A small encoder-decoder audio transcriber, trained from scratch: encoder arch crnn, decoder layers 6.
Rows from block 3 of the text decoder, named by matrix and row number. Each number is 500 + 50 x the weight over its row's rms, rounded and kept within 0 to 999. All counts start at 0. Numbers have three digits each. After the name is the row's rms in percent of the matrix's.
# fc2: MLP down (decoder.blocks.3.mlp.fc2.weight, 256x1024), inputs 258-343
fc2.21 102:494488633495488371509490466458458456561386540508464493438536527508490645537569520592539557481512539463554486591511476483559530517500565539451437516412519419528637547417411501543540448427448508500532561557487507530467518495475555449470529497396521462479434549
fc2.22 096:442446509508596506568454527448388479479509465476551452442431393587487571484469510424420485506415562474540551589540552526469533552516488503510513494578594561504506562514447519481609496571534408581576508541659402485447499480436500504518510514598501538498377506
fc2.23 095:486515474512469451513465515536454482603439535594485574538491483510506464485412469463496482459568492518442502475474433489435452468436502443518565498432419493510389495495495475437490508560584478459571528450552543551537484455411538581457436560506456492445537639
fc2.24 100:482538537498603451591432507553534518475538497536553471527625619638418539526543475508510477622530557480602464511511521536515510529493491497412610464489510499594543539563424568449458459478561491484505460415438524466524457501474500537513522572391556494541522467
fc2.25 104:464449541493443525539562457461500424453381451519513515584523427450619448516399533470535561519516472491516490440556504476546465453500478528540524490560487427511531660476532435444491632526603412424489610473449494559414500418551431496456470525493531466524552509
fc2.26 099:414461458494509489633453519498453492509517530506578485486377434536494632569452504449454408488549436496478496572395505477535449475498568444475520489601490522537426552457423540489448537463580443533542423464537575509473476406512514524445461547527366538565581534
fc2.27 101:517554483600550492575478479439458518520521497611548569525413584526508428523559526472521594422553551459530482635476385589554518434569485538449561504566502532583548494525484453490498484515384534478475588484526640488522540505461445556471419528528537531495475439
fc2.28 100:457441419540525381409546507527518477448499549487520596486505464518440481529527458560575518355503531439520464566407539461497555458402455572552626498452401466579512519435537497508468518476579462441503459474605536558563475541520437558522444540454490460510533545
fc2.29 105:492545489445499505446563386516468491550529528494518489503498524600525503461488445468478582365423542469581496472457431442527461498550542570519505510509516347451407523511480515508396519519503479517536541413513635497580511551631525490554479607505490461577468489
fc2.30 097:513526516535448482446454472533511497448575535482482514473516534448422423576490482431433546484438484524570481437558560529469528489500480480530494545451501469454453422419465503536520448520531543388574470520491495436377462525443479431533541502497465318492452445
fc2.31 099:493516415520549485540541498505562394521452478458545510498549457489436496428461436513422482450437592465549518466472519462534474587501547558514613486561523416584425528491481509505526592469478444518566539466445418505550544519453491559454500542420483429584486513
fc2.32 106:488484399516552545480431511490532539429480484538556529480366447538490508420472473571478533437509425549535566514492521468528503513525535502447359469510530510509399469479442449530481414446493488516594568481411389501584552476437481570441485496566550546492511548
fc2.33 099:491433550562554482514477534415573461618412475523428466501435537540570545376523416630450514453516579598520460511525514478535446529495533516541443482501498567421537567452420452411522498485492526544442518549415495506534463521551496510490393505527515498475478507
fc2.34 102:487495590457480370469474479470455421534509496522553483461553563550520587446577490462518527513439557489512536500504457559449448554477485496460437485504480532531521555574505452523517555458575496525452496529461523497514507534553417537539505459430504476570483468
fc2.35 105:361519517518429510580556565553404543391416509508512512521499523517482459576480507436481540521491509415474471391534556498485454482552496441468459575575496469472459474496564431498560574436466443565444468556495403519516501487592497633474548468495491514530487530
fc2.36 105:475486505485443468525502488541498562381503574453436523471548591546554485470456519379580509528497520558451508523375439498473513539517607525435492522401472506535463464541531438495511517478528431539425476444454509489503465473514511638459510502565423481539606459
fc2.37 099:415509546539469548352584598501510487528525527550476469592485521504580423456468497464436497502500538551538526554544511502433490530560464451563426499422463514540344447476452540525598534486509485466541470550556536438429562609522507532430495494531405437434580436
fc2.38 096:466497495458516578592494518504560472489484536479586452471526435534457508504508504459512525496499461526470517379527577503490458573526552518405457535454587532535498562458577610549550512485459515492521470437486468619488510517562483504427499464494561573533421527
fc2.39 094:511567487510601523506444477523505539485427431436433499482432486483479455468493510435504492500538545506576443516514550510513518498432435500514492462484491449513520437521531491498521518519479519477432476436492523501501456463551509575569527536473583508469619495
fc2.40 100:567536447511517504508423486451430473581454486521478451496544553424457550518485501483515533533438444514503470449509494533557563544509623430503522441478498523550617471398516619464536413449492494433495481458520448510481407485482413485554491472547531502548492613
fc2.41 100:556448471489523458506495529512508586536522517478548469444416507605514574509517471415521569488480489468521458604470497507445458490475566463448475541572440515568570536461506494493521546615531467472587557518474502493520448489585503523408442513451478498438430545
fc2.42 101:496461526475503535472544434479486524638440548591562507571558476453438422522496530510445517546501520532452538449586492468525445510475512448572447474533498424579395460473500576546546492521459550466555415606487536502451530470442544432472423583527475408510525446
fc2.43 102:566476408470537516466471498517524486496555554473483470562654507475548551442525532429472488502423490544461521575534521529474499531539575570511477468537522506599546443518487469547489489432484499457450556479550517441436496554494559473563450392549504543476527551
fc2.44 096:501470443486460470550502546468429484464549525470518512532453561515533495520512495495507517507453568484585478500500589477449457503547555518487516495516511481437461570545449421548511479475493521466461460405583547575504521566493542404523537618494473429508626561
fc2.45 100:491559473503483433454450491496399476431481537474565498527485508537513550462421509502465395561555457414491472461440446513466485487362450459435425517576447514563576425523546423406474500571483529490469523399528459552525485527545505560594527492513489544524442458
fc2.46 100:474422603494526609483524524492524586445569481526550474556561531522477410431508539488498532461456483543473458478556501423446595487516460505425500503591499545547467405528489538513490480569529463488570455552422428529549603530411392565522537455518531507450468462
fc2.47 102:554498519509561466493527422528491468515516455517558550520546428497529511448479522559547429502579488535504546503466571567564510544501521531427483520487570494635464525485461409517504449470483409518403474528412454551505538499576478457498442458433543356431423445
fc2.48 100:456625517440515421458416483516413487517515473466434526415476565551524507467495540430533421497504501536440484538511373499552499496525484505456492479460482506475537511548463460502568467550436491513434529442409530550563514478473537534408592405516494569446500549
fc2.49 101:528435449528530519405523555536494435470494562498554466456508524495445428467512497515597520486555559482581510549467511519517466450557472524515532498547659489486587478510428548550510474532583513569550496468598458440500455493537490409515600570540639461533547483
fc2.50 099:419531426478619532527559532528575561497476439456484498571472471523564506506470453525503448472471561503457485483511536487429483428470568568571424502387551510625506489543442432517568464500540522483562471542494508467543461558482544445473559487478509526505443479
fc2.51 099:465570496543389510540468533495405509481550517529557547507533543456509585531512535602500561470509537473514416408532525494465498498534510504402505422521527495506516571541512626572574527443485538478586464477570494451461524483473413530414474543469473476495387525
fc2.52 100:531442681463567491533433381434486564496511482450508522468447524466478496578538501524494480456495554508546520492452521445476477495535615503517467480401582438544422506427487360503549432509440440495599477518608532442579431506531432565491583536523495487487485550
fc2.53 099:512472471551489454533393495494484540513477510496487473498556477523512472484398554438467395553519578470590436583400538449425488490454593554439487531527505544432338444461521441399464445507539473559503400544475447580517567499478489368546613596451513509498554529
fc2.54 097:586476607571490516473550422437434534652597460477442456424479467526482588507515472534437594513433435562489442448473544586524496509546572518546524512470508566498393529509465531558461538473568477521528519496417558532335452510516454465474522546544491549567483468
fc2.55 099:598540403517428422529521520458488510407460535386485420559621520451544498542495409563538509488478461496559466494520479464455572486460373501584620502477476567491591485497529502497490445521473456564554438612440579507539461535526456512485463484447491494524510549
fc2.56 100:594467563475449554518408517473509431479593518538500467535470403494444491543457519660523495464480519467440489491544512428538542522524530499462493468474538572504499510473529542448495505401483441536497494438552385516461445454456455474478568472493556428536537576
fc2.57 096:527532517499487543490594509491479459485412417571556462574491446466459493479558539603550622452542460438568579439536508546436472482663460490481544521491515540460428507542493435487598509423424552470509436466550488561520542506571599489502488489498472473510564441
fc2.58 099:532406486508481630517469405440592476488471465455481536497562472549558525475463523593413483625537547566544505485606498526498461459498522528444481529596469529493488421518521501417453511418519562555467467535570585527450521550504547524595580460493539468472496502
fc2.59 102:410541472501532588489444506513467525547514523537484565562456532525486475463458433496513438566422486467441532506546486476513533548478397510522488551492455450380382497403508549492524497550413608404478557586455535450461462553501418443530518522565461388412483545
fc2.60 103:538553473484418574497520528505501504483523501590417467514523495567522480546559428569516477440526468553538457452529430591507495589547435443429511574467533557441428513472463541511501493501532546455530482505465492446512453504610547516510514476494534537464471371
fc2.61 100:481466519537455488506519551453540557471435461480414583543499447485619399431484464459548449500506628523539508632504521470456478531515485484450506506464521578393605564476496442427515506620505493578520507528575390585542452414542535501503517504464635548508427556
fc2.62 099:488502545516475424536420491453431485496486476537570460435460541551515522568484459559470528392489527494514528483483526452470568461465567532508409489477469454434496493421576571587556470462442565519539484476592545358484488444471480549485552613464554535525487506
fc2.63 100:546432439470603580563480432444443531453414471497476474472518464554460463567522464416464498493503505505553450544479570429387504467537592468526534475510493432483537485596529545556505502554586406484429405518517556493469493468579455550411547469511543384461472535
fc2.64 101:481519538462534509476416511534512446533507475461538500482420518629416453507517478680546446413462480533410582549529543501535491478476481562599468471459401465554547562521473468548535512463482488505518498537495491593533504486452484468484566512472594542411464476
fc2.65 097:494498509565489591524550456498608527541562478522492489503452471542412549474548459618554436485529514486425461444616615473473538572519524535517434494526486500491579518538497438472492496447552468396516502498500546455454516552533557471542471540547474519503487524
fc2.66 099:454484546472502487498478559466489492409505520516529511367488523420538480487481473447501614477480476484555477518418417535556481460480461488459468490480605523485624496589482451541575517559511410537474539549597495453523462437485495578493567610488520530566462479
fc2.67 100:456556500534503483425429443426510525614554460501461496505501440603501510547508448582533484437452464524491520614490521532533550503504478590420514512555526588522547511440537437465487526542512478532423586554616468513513523553612637486562503453519505583508450575
fc2.68 103:557447474502479589492565450462514597461541473554470495467434451541501454545515481496532513499466460443536415532521456464513506553445494478563558535484480508498531465525492467560527508491526467529464457579522416537535518449561516520484458506535552514534484448
fc2.69 102:532547490498549355536466514495543479538440478536499497512536443530467412590451518416479584534450539419404535508391509495411530563471478498500481469491540496536522467503554423498464507464498516523574454389517586529499463406523434566568446486494461534492491325
fc2.70 101:470517505495509506423482425514444492536482473646544455534427424529531446481563440497476490451536505459566496439479472419483526476392402547529449467578474600494617562558519518502547581517531526454410460470515516559467529498496543589511518459493509543505380514
fc2.71 102:465486503522507467602517534436526518572445544505568508460490518515409572589524554572528500488492538513473596545510441537548515480497559458479532445467475444500501500562570490422516483512438530617489576472477572597519515439527528531517519516434505515468552462
fc2.72 096:501511514516460552560371483493483551497502528540497390482519450451501478459509481550452532490562475493509527492540543410475503459430478553449498502513490500507507420591496569493452414431419527558532555533517428520514440466478460495491619436530481616421562499
fc2.73 104:502482578541510463517502494464372460562566506555561464558428482551522449561473465441453584460510404472468573557487469504541568463431448498532457478404487510523417483457497532440486497609544572544418532476507428484454499551527430471403538506419520473595537565
fc2.74 097:485528470480524544523464524465543507475468493456554510447526507683567457484541410394515539517520495426536520500599514521519466528487473477455452526560438469460445519508586491543512540478487509528552492424469464486559476468551474461461423523552535550570554456
fc2.75 100:447590441460467503490481452496558521547624499525524524490570524529457557492529489535449415644543432506579511485570527545439388486498537401461492479475552565500446509571444521486419534529458523431447462460485445524456460489531508464604472407536414491503487483
fc2.76 104:450451449543520553620514603563554536485552475477562448542461500597566503509494453510539448516428485496508483518474508479558544476472538516515609551509404534376404479472550499496524457529541424470607473494467422484402508512511449499383427448539552483528436412
fc2.77 102:538442510579464517450463491431520443464464454527425523514516530567458567477482484519450444547507528545487436472449506474565516502617438541371414505552591476504435519552458448497521500527498564454429528506542396599520513488562538476621465490530563521510581538
fc2.78 103:452449465573457623506462659494473484550598392604467472513530542490433501521496516488504527571510501513506481614578477604531563540515506529455570498507574512482482398559430538491530547496503444489355482447578465581459484459553608490520558454600488479461449518
fc2.79 096:481449418538461532484524474556509529455434431538478503560528450511471515485524500552522523517473495470464546488438546472474472545428560554606548584546424499542501519438566442513432559484490526482421511511575561382402515460547492384407465470467547530411424550
fc2.80 100:456498471520496487508474487532575557490430499467438518480468508517399544491524493566462524520593519476477420563488588478458491433418568486580520484511571619497470488533497420485533381360471485460511492506418492415537482551439463490499537429450511472483603516
fc2.81 099:428522480530472484525492573533509494569495467546544566471557555520557477556595575489562426564430534471433445470503533485484558525543439563594525542477512504469501466445565605532468540548652521500551533421607464486540451474452566468558565467453579522606528617
fc2.82 101:503523510534440584591486514466620402493576473480512521447475503500426417593464485443550447478554473546503416388416542513511455452485430505506498471566500575467441476480395597520492539574454498487446456531441456316589490514473491452593486502536488598492517531
fc2.83 104:472484560460523552602524526576429560382562561532492515538545448461522479538449515452459434491497535394503529484503453447419528541493527487506423547387500538497472469494568515418484420532481477482549475529473464485502492452517476496420490550493473579468464487
fc2.84 101:584488541438566521528508439519474441571411504515577477499522468574482518580503567602512526592472526546473618506502523567546568510474535491549512498503459506418506477485623488411579499499524507598608517396449537495438469523448503558550497503517520431467582505
fc2.85 100:508495553471436489503482543428465501521492440511490407454479513531399531550528469535480437501536476473607523471389554481393514545412541520465457447515484504539396383451511413598448508530453492424488483387594501559442452516479463432470474487376482482510460594
fc2.86 102:511553499549484426470451620565528531436497493452489522489459553516469466416600492497486499437482516560558562462452535557486518434504513479544516519566480364453534426508475590631575481552468546494449570443421390524509528525527536504519543481634497555506493577
fc2.87 098:561546502472612571484478429494461439494533506481637503467551595477479575485543532548496494549533439451476498522488486574515521499506497454574488455599463450488580515378457518498506522499534568519599566452508589620493555515585469550508449506481461543500462427
fc2.88 097:550569445409531446453462466477517545425494557435508544501513516457503336484483484541506493593481516505479512474501464527496477533555471484529597411544442375525535482516537523488519410451522513533474601472437507499469459544401433504492504547455537487569490384
fc2.89 096:484555468497568492505535483451455454451569407496510515501526484452461540442503508519602498486428522494527577451490416609495540486448549536471517550473552451515440562502457513627472599528488496495515494595594468508536533478518503473467484556518380539431561526
fc2.90 100:632512450471460523515600562532566529440573614506520492527506572518481470419464589466510495497506505538434510522585507562502495501479467441481412462564574548576511404439424440459517452539520540452554555511505548433536513512478514513512475497483514497516540478
fc2.91 096:576543501493489478516483546537488516466475497491511469499425597572473600489557435572473508490541455499537487590582503468528482507495494507434497498492504509422348508536514527520471523516432579496590528484512439560549498469482416385477437407465421496410484498
fc2.92 098:512509566533494449533536559420384384523509545429515502548528508444528489517507475509492483471505519421370548498438625490517494500445566525510524469508527491489494479463439471508466494506576541454460569446531511564512568567542550490491484460561530427452532529
fc2.93 096:500552441493532390494460466495553469447557497488412573401481582514527493548412522423380483538480484450539458530414605473473520435503576498634321417484584491447440477494505573575548463484415506495319491534500461503459443493462584492530624510520480484417493473
fc2.94 105:487532499491511514494511527528361486427596536550532461533455498467442470468483530434448482558583451613535613465504557458508441416552605449396486531475521541522475508463533534564437507575487546489408508652505540551475547495535441473539478448500466474512550614
fc2.95 101:519545516512469383556489528507475441512449491549509462477499463443506571450471531455553352574427525574445503473465558519521476478574511432455420544529505585509477505491551546513491505552516419507431512400565466465540474542531420490513513475492545465564516481
fc2.96 103:520478506574439462433558526422432501458399468508506539523455493479448552486542444595440488424547470432520517476491518458503461500467463469571613521497534512525484543533544543519427446542544524509515443585514521466546475470535483465479533557460534513550519461
fc2.97 102:541386444480487550461588490405585443574567491464473506514463482495488504455341411504531517500548458497502532524479438508499505569505588525585415583470523488509465574505479547463574519458551489577473492551511510507555543514528485506479487459583548530538444470
fc2.98 096:571486434474538548451414388505510482449539593530473485420489483537551464486446520385489495471527471452459424499479427468542486512471572490527440477531462546522454458565490434566482481515446450508504562510357565504548455509529530405497545580480486495388428557
fc2.99 098:459445599528512452457581503560511520504500483397447458471477416494500566360520488552510472498485501492579549496521529536588530579506495517552539512503500515424439455505534451494500480479515538564509531540483410529539542522595580506527504554525536536623588489
fc2.100 106:489474510465550477536470542510515568571518491520533487503511526462398491563484525445517526540501541547503481557494524583572463503542468564551534452532500509470614501507580509539459555429528473538539540529593495440540475569491401544593615419450563539541468534
fc2.101 098:526522528475497511473538519465530507432526532482498525501442457437537498440561429397546581488493505560540521485573517583510492448578464496477419534599505455581499441467511499452503537528608525497515436503480543563479434519536490506424459461421503526512536555
fc2.102 099:543536588482500538500416476516482472449469531506545492446524487454511510482484482413485485472459501474364472532555512468480502522549436436495459515594435498526472529506530475552533468460433563576485499439591404540493486440460535595469467520525455500438545484
fc2.103 098:468501481485468546488501563516539529497456525442445516509467425566518432428497499437455612384463536595589428537533458413471525438469418551481595453507488464440430538418500445549444489438468483473428435473457395410509476493435507466487574550541473558482526546
fc2.104 103:477566565524443495577492483564457575511607497447519436554452496379552462503493550467454593451441482541396515493540440454577544500564488506542519523429482475487554481519575526412480415500478586506548506519521467507494502562481528539568514464515440494506524524
fc2.105 101:419548513493599493505483500504565464479560511534452538484471495538486535570618544505501515429447511450507525493443521486567505541461523431486488504565493509502581522432531475482424561522392514502490518468565532610520469497511555576535504459523468629417545520
fc2.106 101:439472467472433527497595510471483508527505569496538470614544509549640533407458580530571518449503490481539485513542470501512611496514465460477540522464465507530453520559516485489515449481396419498636423581453525518546555489468521529468527517481449434498506471
fc2.107 104:440472549492527391549539485554445487471455429516476562536457499569528485504484506461553528440568492449415557419461559559503475548555538506465498534483544433490532486447579420518527463486469506566606491402499523489484546417520560544353418504463543528524458463
fc2.108 104:600553523454508493472448455504520568519591504646471446481458472559447526529553491380500548462561480491491508467474591570503494453416485580458490495451393454495482509468507507572477605469500499473515573493581508425503533466436496449449476421585517561471625465
fc2.109 096:453524473535452443482408612547469580462524495513510502558458547509471479553466517549514449476464487514459492531487472462442534581415510491520463510498402564513678484571488472447467469456587529368388398563554456453521508557456493513541522519493523546452492547
fc2.110 103:503484475513479494596457507526555458631493501468405514499511497571536554544536528663566577547496547534523472441443446476528551563508587484430586509458478492427528500551455490551527554479453478527487493430384448545477481455489556483490415467492552480454610558
fc2.111 096:523501514512462516473562518603413524541599516476523544553478501604554507469512593415462522540511604467550561553475528620561497507500539490483394512542437536532426494447555426459482484550439568529435558599552506464452514553426521513544459451421475496446440517
fc2.112 101:478500502472584480456558454474549508495479559443548512432527531464524562448501469520446457436558536493580569579436451565564484543530573535533433495465481495518501536562460486479421601434497486477418512586544453521481563533498510495543480537542436467558498505
fc2.113 098:419489540498505505603521426517480596448514519442514512515496451537595539558450527452491442628471442500471601545488428609576482460445422549495501515478597453565529632436581416524537491520551524561503484611474627473519498451491467503498529523509480465531493563
fc2.114 099:512539566491485368485436414509439516570476531589510483504456560462385589478482494511536444404595475514422587482545507504565487568503514514500509573482473475411581518444487479489497502581528570545467571504511436445522425542500514492491450532531469545497524497
fc2.115 097:597450518416473505492568517498584413424485559497511470410476428500455533524497535495443546455468494496554546442545485583454396432576573534545454423407423503532540536450495453493545472449538604497478429392477559429481447486507481495470473406539477509481376515
fc2.116 097:497541512568454493463545417424446378518510434432444462527474516498453540515403533497523494525570373500527528354409453525510487485599514425550520483445554541504471511460457520434448486455519435458422517621552651391493537460480509509433500398479546551487583472
fc2.117 103:432595502537433553446505510466543483515458555482455467505496377462487476409460484638447489513493529440598412455525441407459389584593560461434429499419501533485479551464552554558470451507503491397534471498469522609520473418523467465477494432487536541491476486
fc2.118 100:523495549478430516519494547496453500414541460525470485471515520481619532505523478356499492609485496450527455437503489502585497496490559525507552451553541454473512523433489577498515510460491472479519444525486422356374503472495519450479488522509593462405556487
fc2.119 103:439494471492409468459494473454526479544582551427458436512515424413539619465408478523482522474483539531588450443450477547538382490593410479519522498476543535476585494598440540466497450465536501528513484659420499582424505599465454527514370484425505455625536497
fc2.120 097:494514446471570431457544455548607472497550462446470476457491560479494550499488495361498464512460551559511455412449478493508514478437570510441540520488475543452526452509550475551514498501562538532470454517467532545560490531514498490509419580457562555455398493
fc2.121 102:445548597514448517498457492487493455486532507518512498514526554464533527474527582541493578420419446416499471566529507451483573595501461503498514533495559492429448522505472593534484525515581455541565494449540419481471525465431569504516497507522471509534483523
fc2.122 107:620505452549551459455479484534515472423468515484534560479451482413498475417528441585522550450507474486458443559545442514529580469540486508508523549512538511509440578581452575516527439588444414562439474463485544492512510524539466552529582465538597545480401478
fc2.123 101:500504492501433513483607455450500480438459533493459520478546586578532552517512535433579518567500500478472494468485489518468474503450478504552501465495525522469475483456530474518487515558440494511454529603506576461463530490520502527511457443447444429430503574
fc2.124 101:452516546616511547486504554504463496523495536558534554496502449435443459541502525554486633433491504588494503497515478548461524499502411471563455466431460484424520490531510481426525566574576549545519521525462568519476553497587508477566508509590515483383446541
fc2.125 102:484562485464457469456519485518413448566538507584499462456459498610366498520536471509523436534547528484466470466657485487456503570545481483472530498406463481555420578533497559567508539507556490451541526483513528466522518425482529523602446546560455571507555531
fc2.126 097:563516452597404458492549490513521374573478461462501499491552497566414567545487535402512496552516519606447436448498496570462450533547472484545474491445503547536545423561515494542433442498613516394527530524480566522475497576444545534502518469489450502488579538
fc2.127 105:542517496442556479557454500553525514526555547501509511474520488466495593498496493427467489426413516490492454485540492528559515539421529544547489499547531552539584478471510594480561422432467538510463483496507410531599453463529518540510618531545451487539471573
fc2.128 101:496447550532474520535506451490518438600532491387529552479432585611502593487516500508516446414574496577460502453494465500468478489443519550460462458260411601447431430503526487486505544469554552538505451578443537595508528476450402486457542513540526543598548517
fc2.129 101:494532519543553416571437501487510491452390471510516555469518614410481442550467506612562456633486464540457411562567464508483436512520499542568536512436525448521469393569563462483388526559467487500376554568474499572516472492421555549552558547527494481461510557
fc2.130 099:573494504527512455543428458458449449537457532464512430500508526493563498440513432368523522563476520499598414575458412515507477499508600522531491577592555569482485507528531480505450550492470439576451421394516587448489505495611408484473503569556454502509556494
fc2.131 097:448510458501620498455416610540541539557482524495462443394380431497455522580396439504475604380548521530396485444517574462488470484513470459571450509530506501504488446476436547540515523513581517540474497499524472409440562544492567442414475592613418567560460525
fc2.132 104:602459470545488578503477537471521493414375453501435458503506479527460498521531447642576460365389410520475461588516527474384500579443445440509560532548482436512443531492512386481553419466438473487512393528443466517513496518538490437419498443477561453516501519
fc2.133 098:490466526527475516472474566547445455514458426546472449542556519553516451506502494454527576575480489418508483539546599450564636546580523440446494556537450506586534468496474535446528516488534521520495496463561538543577423525467442517502546463476452536452415500
fc2.134 102:463513516393469471366507544491494500556516515456500525544504537444515493583523467604505528553492466546546520537526584544587434371509534447454485436452538486475441495513487480497520476481437479515520531422526489461444511484455456485406548552396510416544560496
fc2.135 098:602524532482512448451493503466414403452483501493534551471523505490489400481580510494548422432484455450549524568526581580467467435425486489460495506508495543458530518558521366478492439502541513458448474490510449551442399486393472534493465676488467440478548511
fc2.136 097:549489490554461539474552519426533454411594480482462497529487468530464476409478509491522605356554505489453536462438507559535489507455456380620476481493518477455562475544366539495447531557525453475462542509490562591444542532486523494494598520461410439547524492
fc2.137 102:390587501530501499516616502497517470539456522489504501556533406509516543535519498510366513482488509514428502491454527315503527490436485513510451459464484479481569513489578552524470426617506454522535530551628512516541562582502538460545487440475495604454428530
fc2.138 101:482512481496429514401475517546573461551580514454470538409433537445437474492586468534522468411520512468575483531516462510530524509529510514517488420482472507514499497402480441470515491477419521477500410497483438581475462456475499525444479462507489547473469527
fc2.139 102:453466473548608399494480444550472532428563535551547530502450548513468523441492406535483516557580441418505443489515520419510528462486431512429482516459467441559512564495485597542525600514458501479491531435541627586468537433524528524442545577507461536449516453
fc2.140 103:570483530509464601506506507444414506500526561594566498573518555492507577451546483375485579530438527538540625610497522503548500480599542481472499550502500550560453554471498413466491526538544459458459556511526645474565509474559480488365483531468602518518507523
fc2.141 102:499489399498622522529535419534494550568529478470474392428515483401399516371477442513534495453405503522583527367408446521591539519539470510565524519465611523446451560577507538488450428425501528554474538440556531491445507491467475458533480478426539423487464411
fc2.142 104:452543552489477400522504439481471530584505529500518514425473547536565579526541450448453440498627485491564544452467529439563495484556500548465512512579556470503537411504531359491512589495487480582471447563603480522485587540504478472524511474545406472571536424
fc2.143 102:456452530532479415462469470497421499565416510457499526437607455428474472517459501536503445562568454492614548454399531562451531414485513461384504487544422412462548484516524361512532489588532457542503459443416444459550547480502536450471518546462484523464510480
fc2.144 098:461484486556431484578485482530576496471471496567463496543449474519545573568511461529565490538486513508455421531580427367508523541469428488498516489498446518443504453578526568487492466633405537409413511569507445446465479480518570507519455483568617454454506501
fc2.145 100:476471570478432518473546512490519434408541497415524481572572501404531430552486557533479503642488512498401550513594537496562491477545444488574543542498453517595504519448544448464530522499509480553584554472513484436496526466424504505529496504508523531450551559
fc2.146 096:515539581535491534567420447549496518522413479473397521476473585479455538460515509451480472455465502500499581509527525460535562494434532533487568505551456433537399446524617624553452466486431520436548541560433502488554485464481500455512446491377410440511396495
fc2.147 098:529507542531427549441536562448414463534439407590530494491604492441480536533569445483452591488393471550415559517536571580484552471471478518463546466542586535479475446463501490553511557502592496582532511585547536526491558488587455470407608629509555451507547512
fc2.148 097:494521538528428526479469446479523478588508496430465521451481433453462473447522502649440553485545542430510413489581390518427524443499472443509445540527386524359432552500517530460575522519484546421476588543434461493586526545466611512540470514505454418456517538
fc2.149 100:478482526472545462573465573426509506464448507598548559508526409530553483496451581462477385469492546534412572573501561456553513557451513491562520470544500524479595568381494388581486471514491500460556544444523448448491527514505484548569478553467446577562388546
fc2.150 100:541427470540503578508566526520499528584482460534474512467384450545460490511478530503516547466662563480533486461441586503450539511493597471416526513515523453533551544464484518487498492510598548501428542502502390544462576498564499561571486507612446580553554591
fc2.151 096:476501434487540545448549538537436497536455467528469434453589481360516344487534509472468484502463488482455458527496564423423539481474467541621422541465476403466476479539494502522489471463583511492385533476477508488448536444574627408467435420505502431413434490
fc2.152 098:439562458485341517465505333561500497563445480516464405506482417422566539470582518583438456473449535571486517438549495562493411468496559417541476522517516449492436463443473594543494534441434493491481419449458627490436480527485494431445493500455468431526582545
fc2.153 100:463437543484537518417590528590506455429529461532496474553559436475428479418436510556531536454525408502516489459517528534558578538515442515558493540471441478421507440509487498499458572444479489475568521565502531446514497554459483486494555452487461472506501548
fc2.154 102:565574573475502447488399471534511529585473584532419441507401507508455576566464527513506444490493468486433516454416457506533496560481548545478595535479388536515554510565504392425519523483451512496512503480498501524498531435510525463448525492545396636464549515
fc2.155 108:378445555466444504439556545615485539426477448491464422482506568425445408459443541406584584548509544472516561508581469425515524455526575554557529499468516505402498589526467546546472455563497556467447584517432519527564520480430507420449432485505493511549479419
fc2.156 104:517476542525478429428558521526433514450480542560484492539342538485488463534543429387493453464518455466550485502499500528572484471452410535495498515659511411464494410417502448543441529488445532494420538548405493483431531472511587528383505522417511523538366499
fc2.157 098:504460444481485447635488534433525522502496512454481512534511534406527434455552512556570499543449498512473539590464528575503483565592457482423607492531550502561534514547549515502503482457525437463514463508605539455430546546543455578521467453424451420491567485
fc2.158 095:514584500554599527430483492549436531434545533467574402391462523458487503595488548552489337493590471517583422406456592500642454442482526529480482494513504498528481540509444432502554471475499484572374530496464444499490498403588606491484466463460524580556513469
fc2.159 103:466533480449525472502573485490526465412484465500507505513500472454574494485468573517508469578443575391520473492469485436505430574486375570500439430477495481567510582542548444368474484493429523431418604499427587445541445541531534531546540548410432513565405500
fc2.160 101:509495568465469441525498505521459571427573501430441473460447528413608487628433400418525562483552498500402540425463521493503532519360469454578589430503547442486537513572510493520574552526549473507563469540526549451488489513434547515467586528522463505486481472
fc2.161 099:639450445405426537525606444448491533492483439460467462503578462466522490536476526561513468547532473458470577518488480520506482485538514530444458412621498437536512596502533504469584491537470497499540559519513466543493530544453391482482529409521538559454400419
fc2.162 098:544546548474524437520429469517526475571505470524545469513541538412497603446453508384464531463456460489381515506476557479469429491464466404465566461429444501586466514521455540490532476462515564560581479590512529523556521495441442518510467429462448560488495487
fc2.163 102:494524469513600570460472495503432515472596498503552420510552480534547523514391470541463282532520536527497457460515491450477482515563554552448506565487484541511612561509506518488469629492506544411499365514500519571527491507512489483455421505439464461521517540
fc2.164 100:476572443463476559538513455486493470565572520503512500525458535539503481444547532455576435554515539447457438440571506505460564509467493533525504431462524587442402452381536434505515545569427485438504514485485399543459488465409499488467516462406489473476651548
fc2.165 102:531480529425523430463521514465483520491361512390519458460495524601470434483433491566464479523439465496456496572405474554524530431492506523472596533374577443391406484415438422508462541401563467475501532456533483485458481578420484576421477506531474462586473490
fc2.166 100:494530411556506557512571485578572407505458443482552558501462538520409591403439575539399535580460490518489482576642511398503472547472503404432407455596454512503482471465435552527496507492484522529499456470554506516577460541400544482450505528414448529470465550
fc2.167 101:537446503442461465486452410489549480548400480472466503441599405474558460465490449524505542456449532541505435467536444503422512519613550573497527475551473430434404572518443375534516442498452473539563539485516464383594550503536526499520428539463536571575543448
fc2.168 096:448463464476517572553441473448550453544454517408461492521422458563531483566430554500446479529572472541554481492568457448579553461517531472498445454491478529436485500524514539485469457528531460556400544544497458472539495448538457519544460482488457505579515444
fc2.169 100:531485470481500383510485515523505552429618485571511504439522506441449481514557563595566581443531497450464560494566506578552466572524549463415630453454546498561563503486492493503481498463477524508570512440464416566518538510501488569655506432481418530472549459
fc2.170 098:581567551542383539462494550486497478499546540572566477599441530419517488512519543509486587633484486449557659524553512452460580528518439456478481543601437474613536490527418517441527501504519588499455448470433453533450457543443507509520447410455485497493513491
fc2.171 101:527517479449535497509525451547510557468570513484514502531571470417522505516537397366480539491377443502580481555467460588454486425543376491528528498528581470455579536485555549545539540495539505557533460510486579504496446512458425461511513515479563502471460501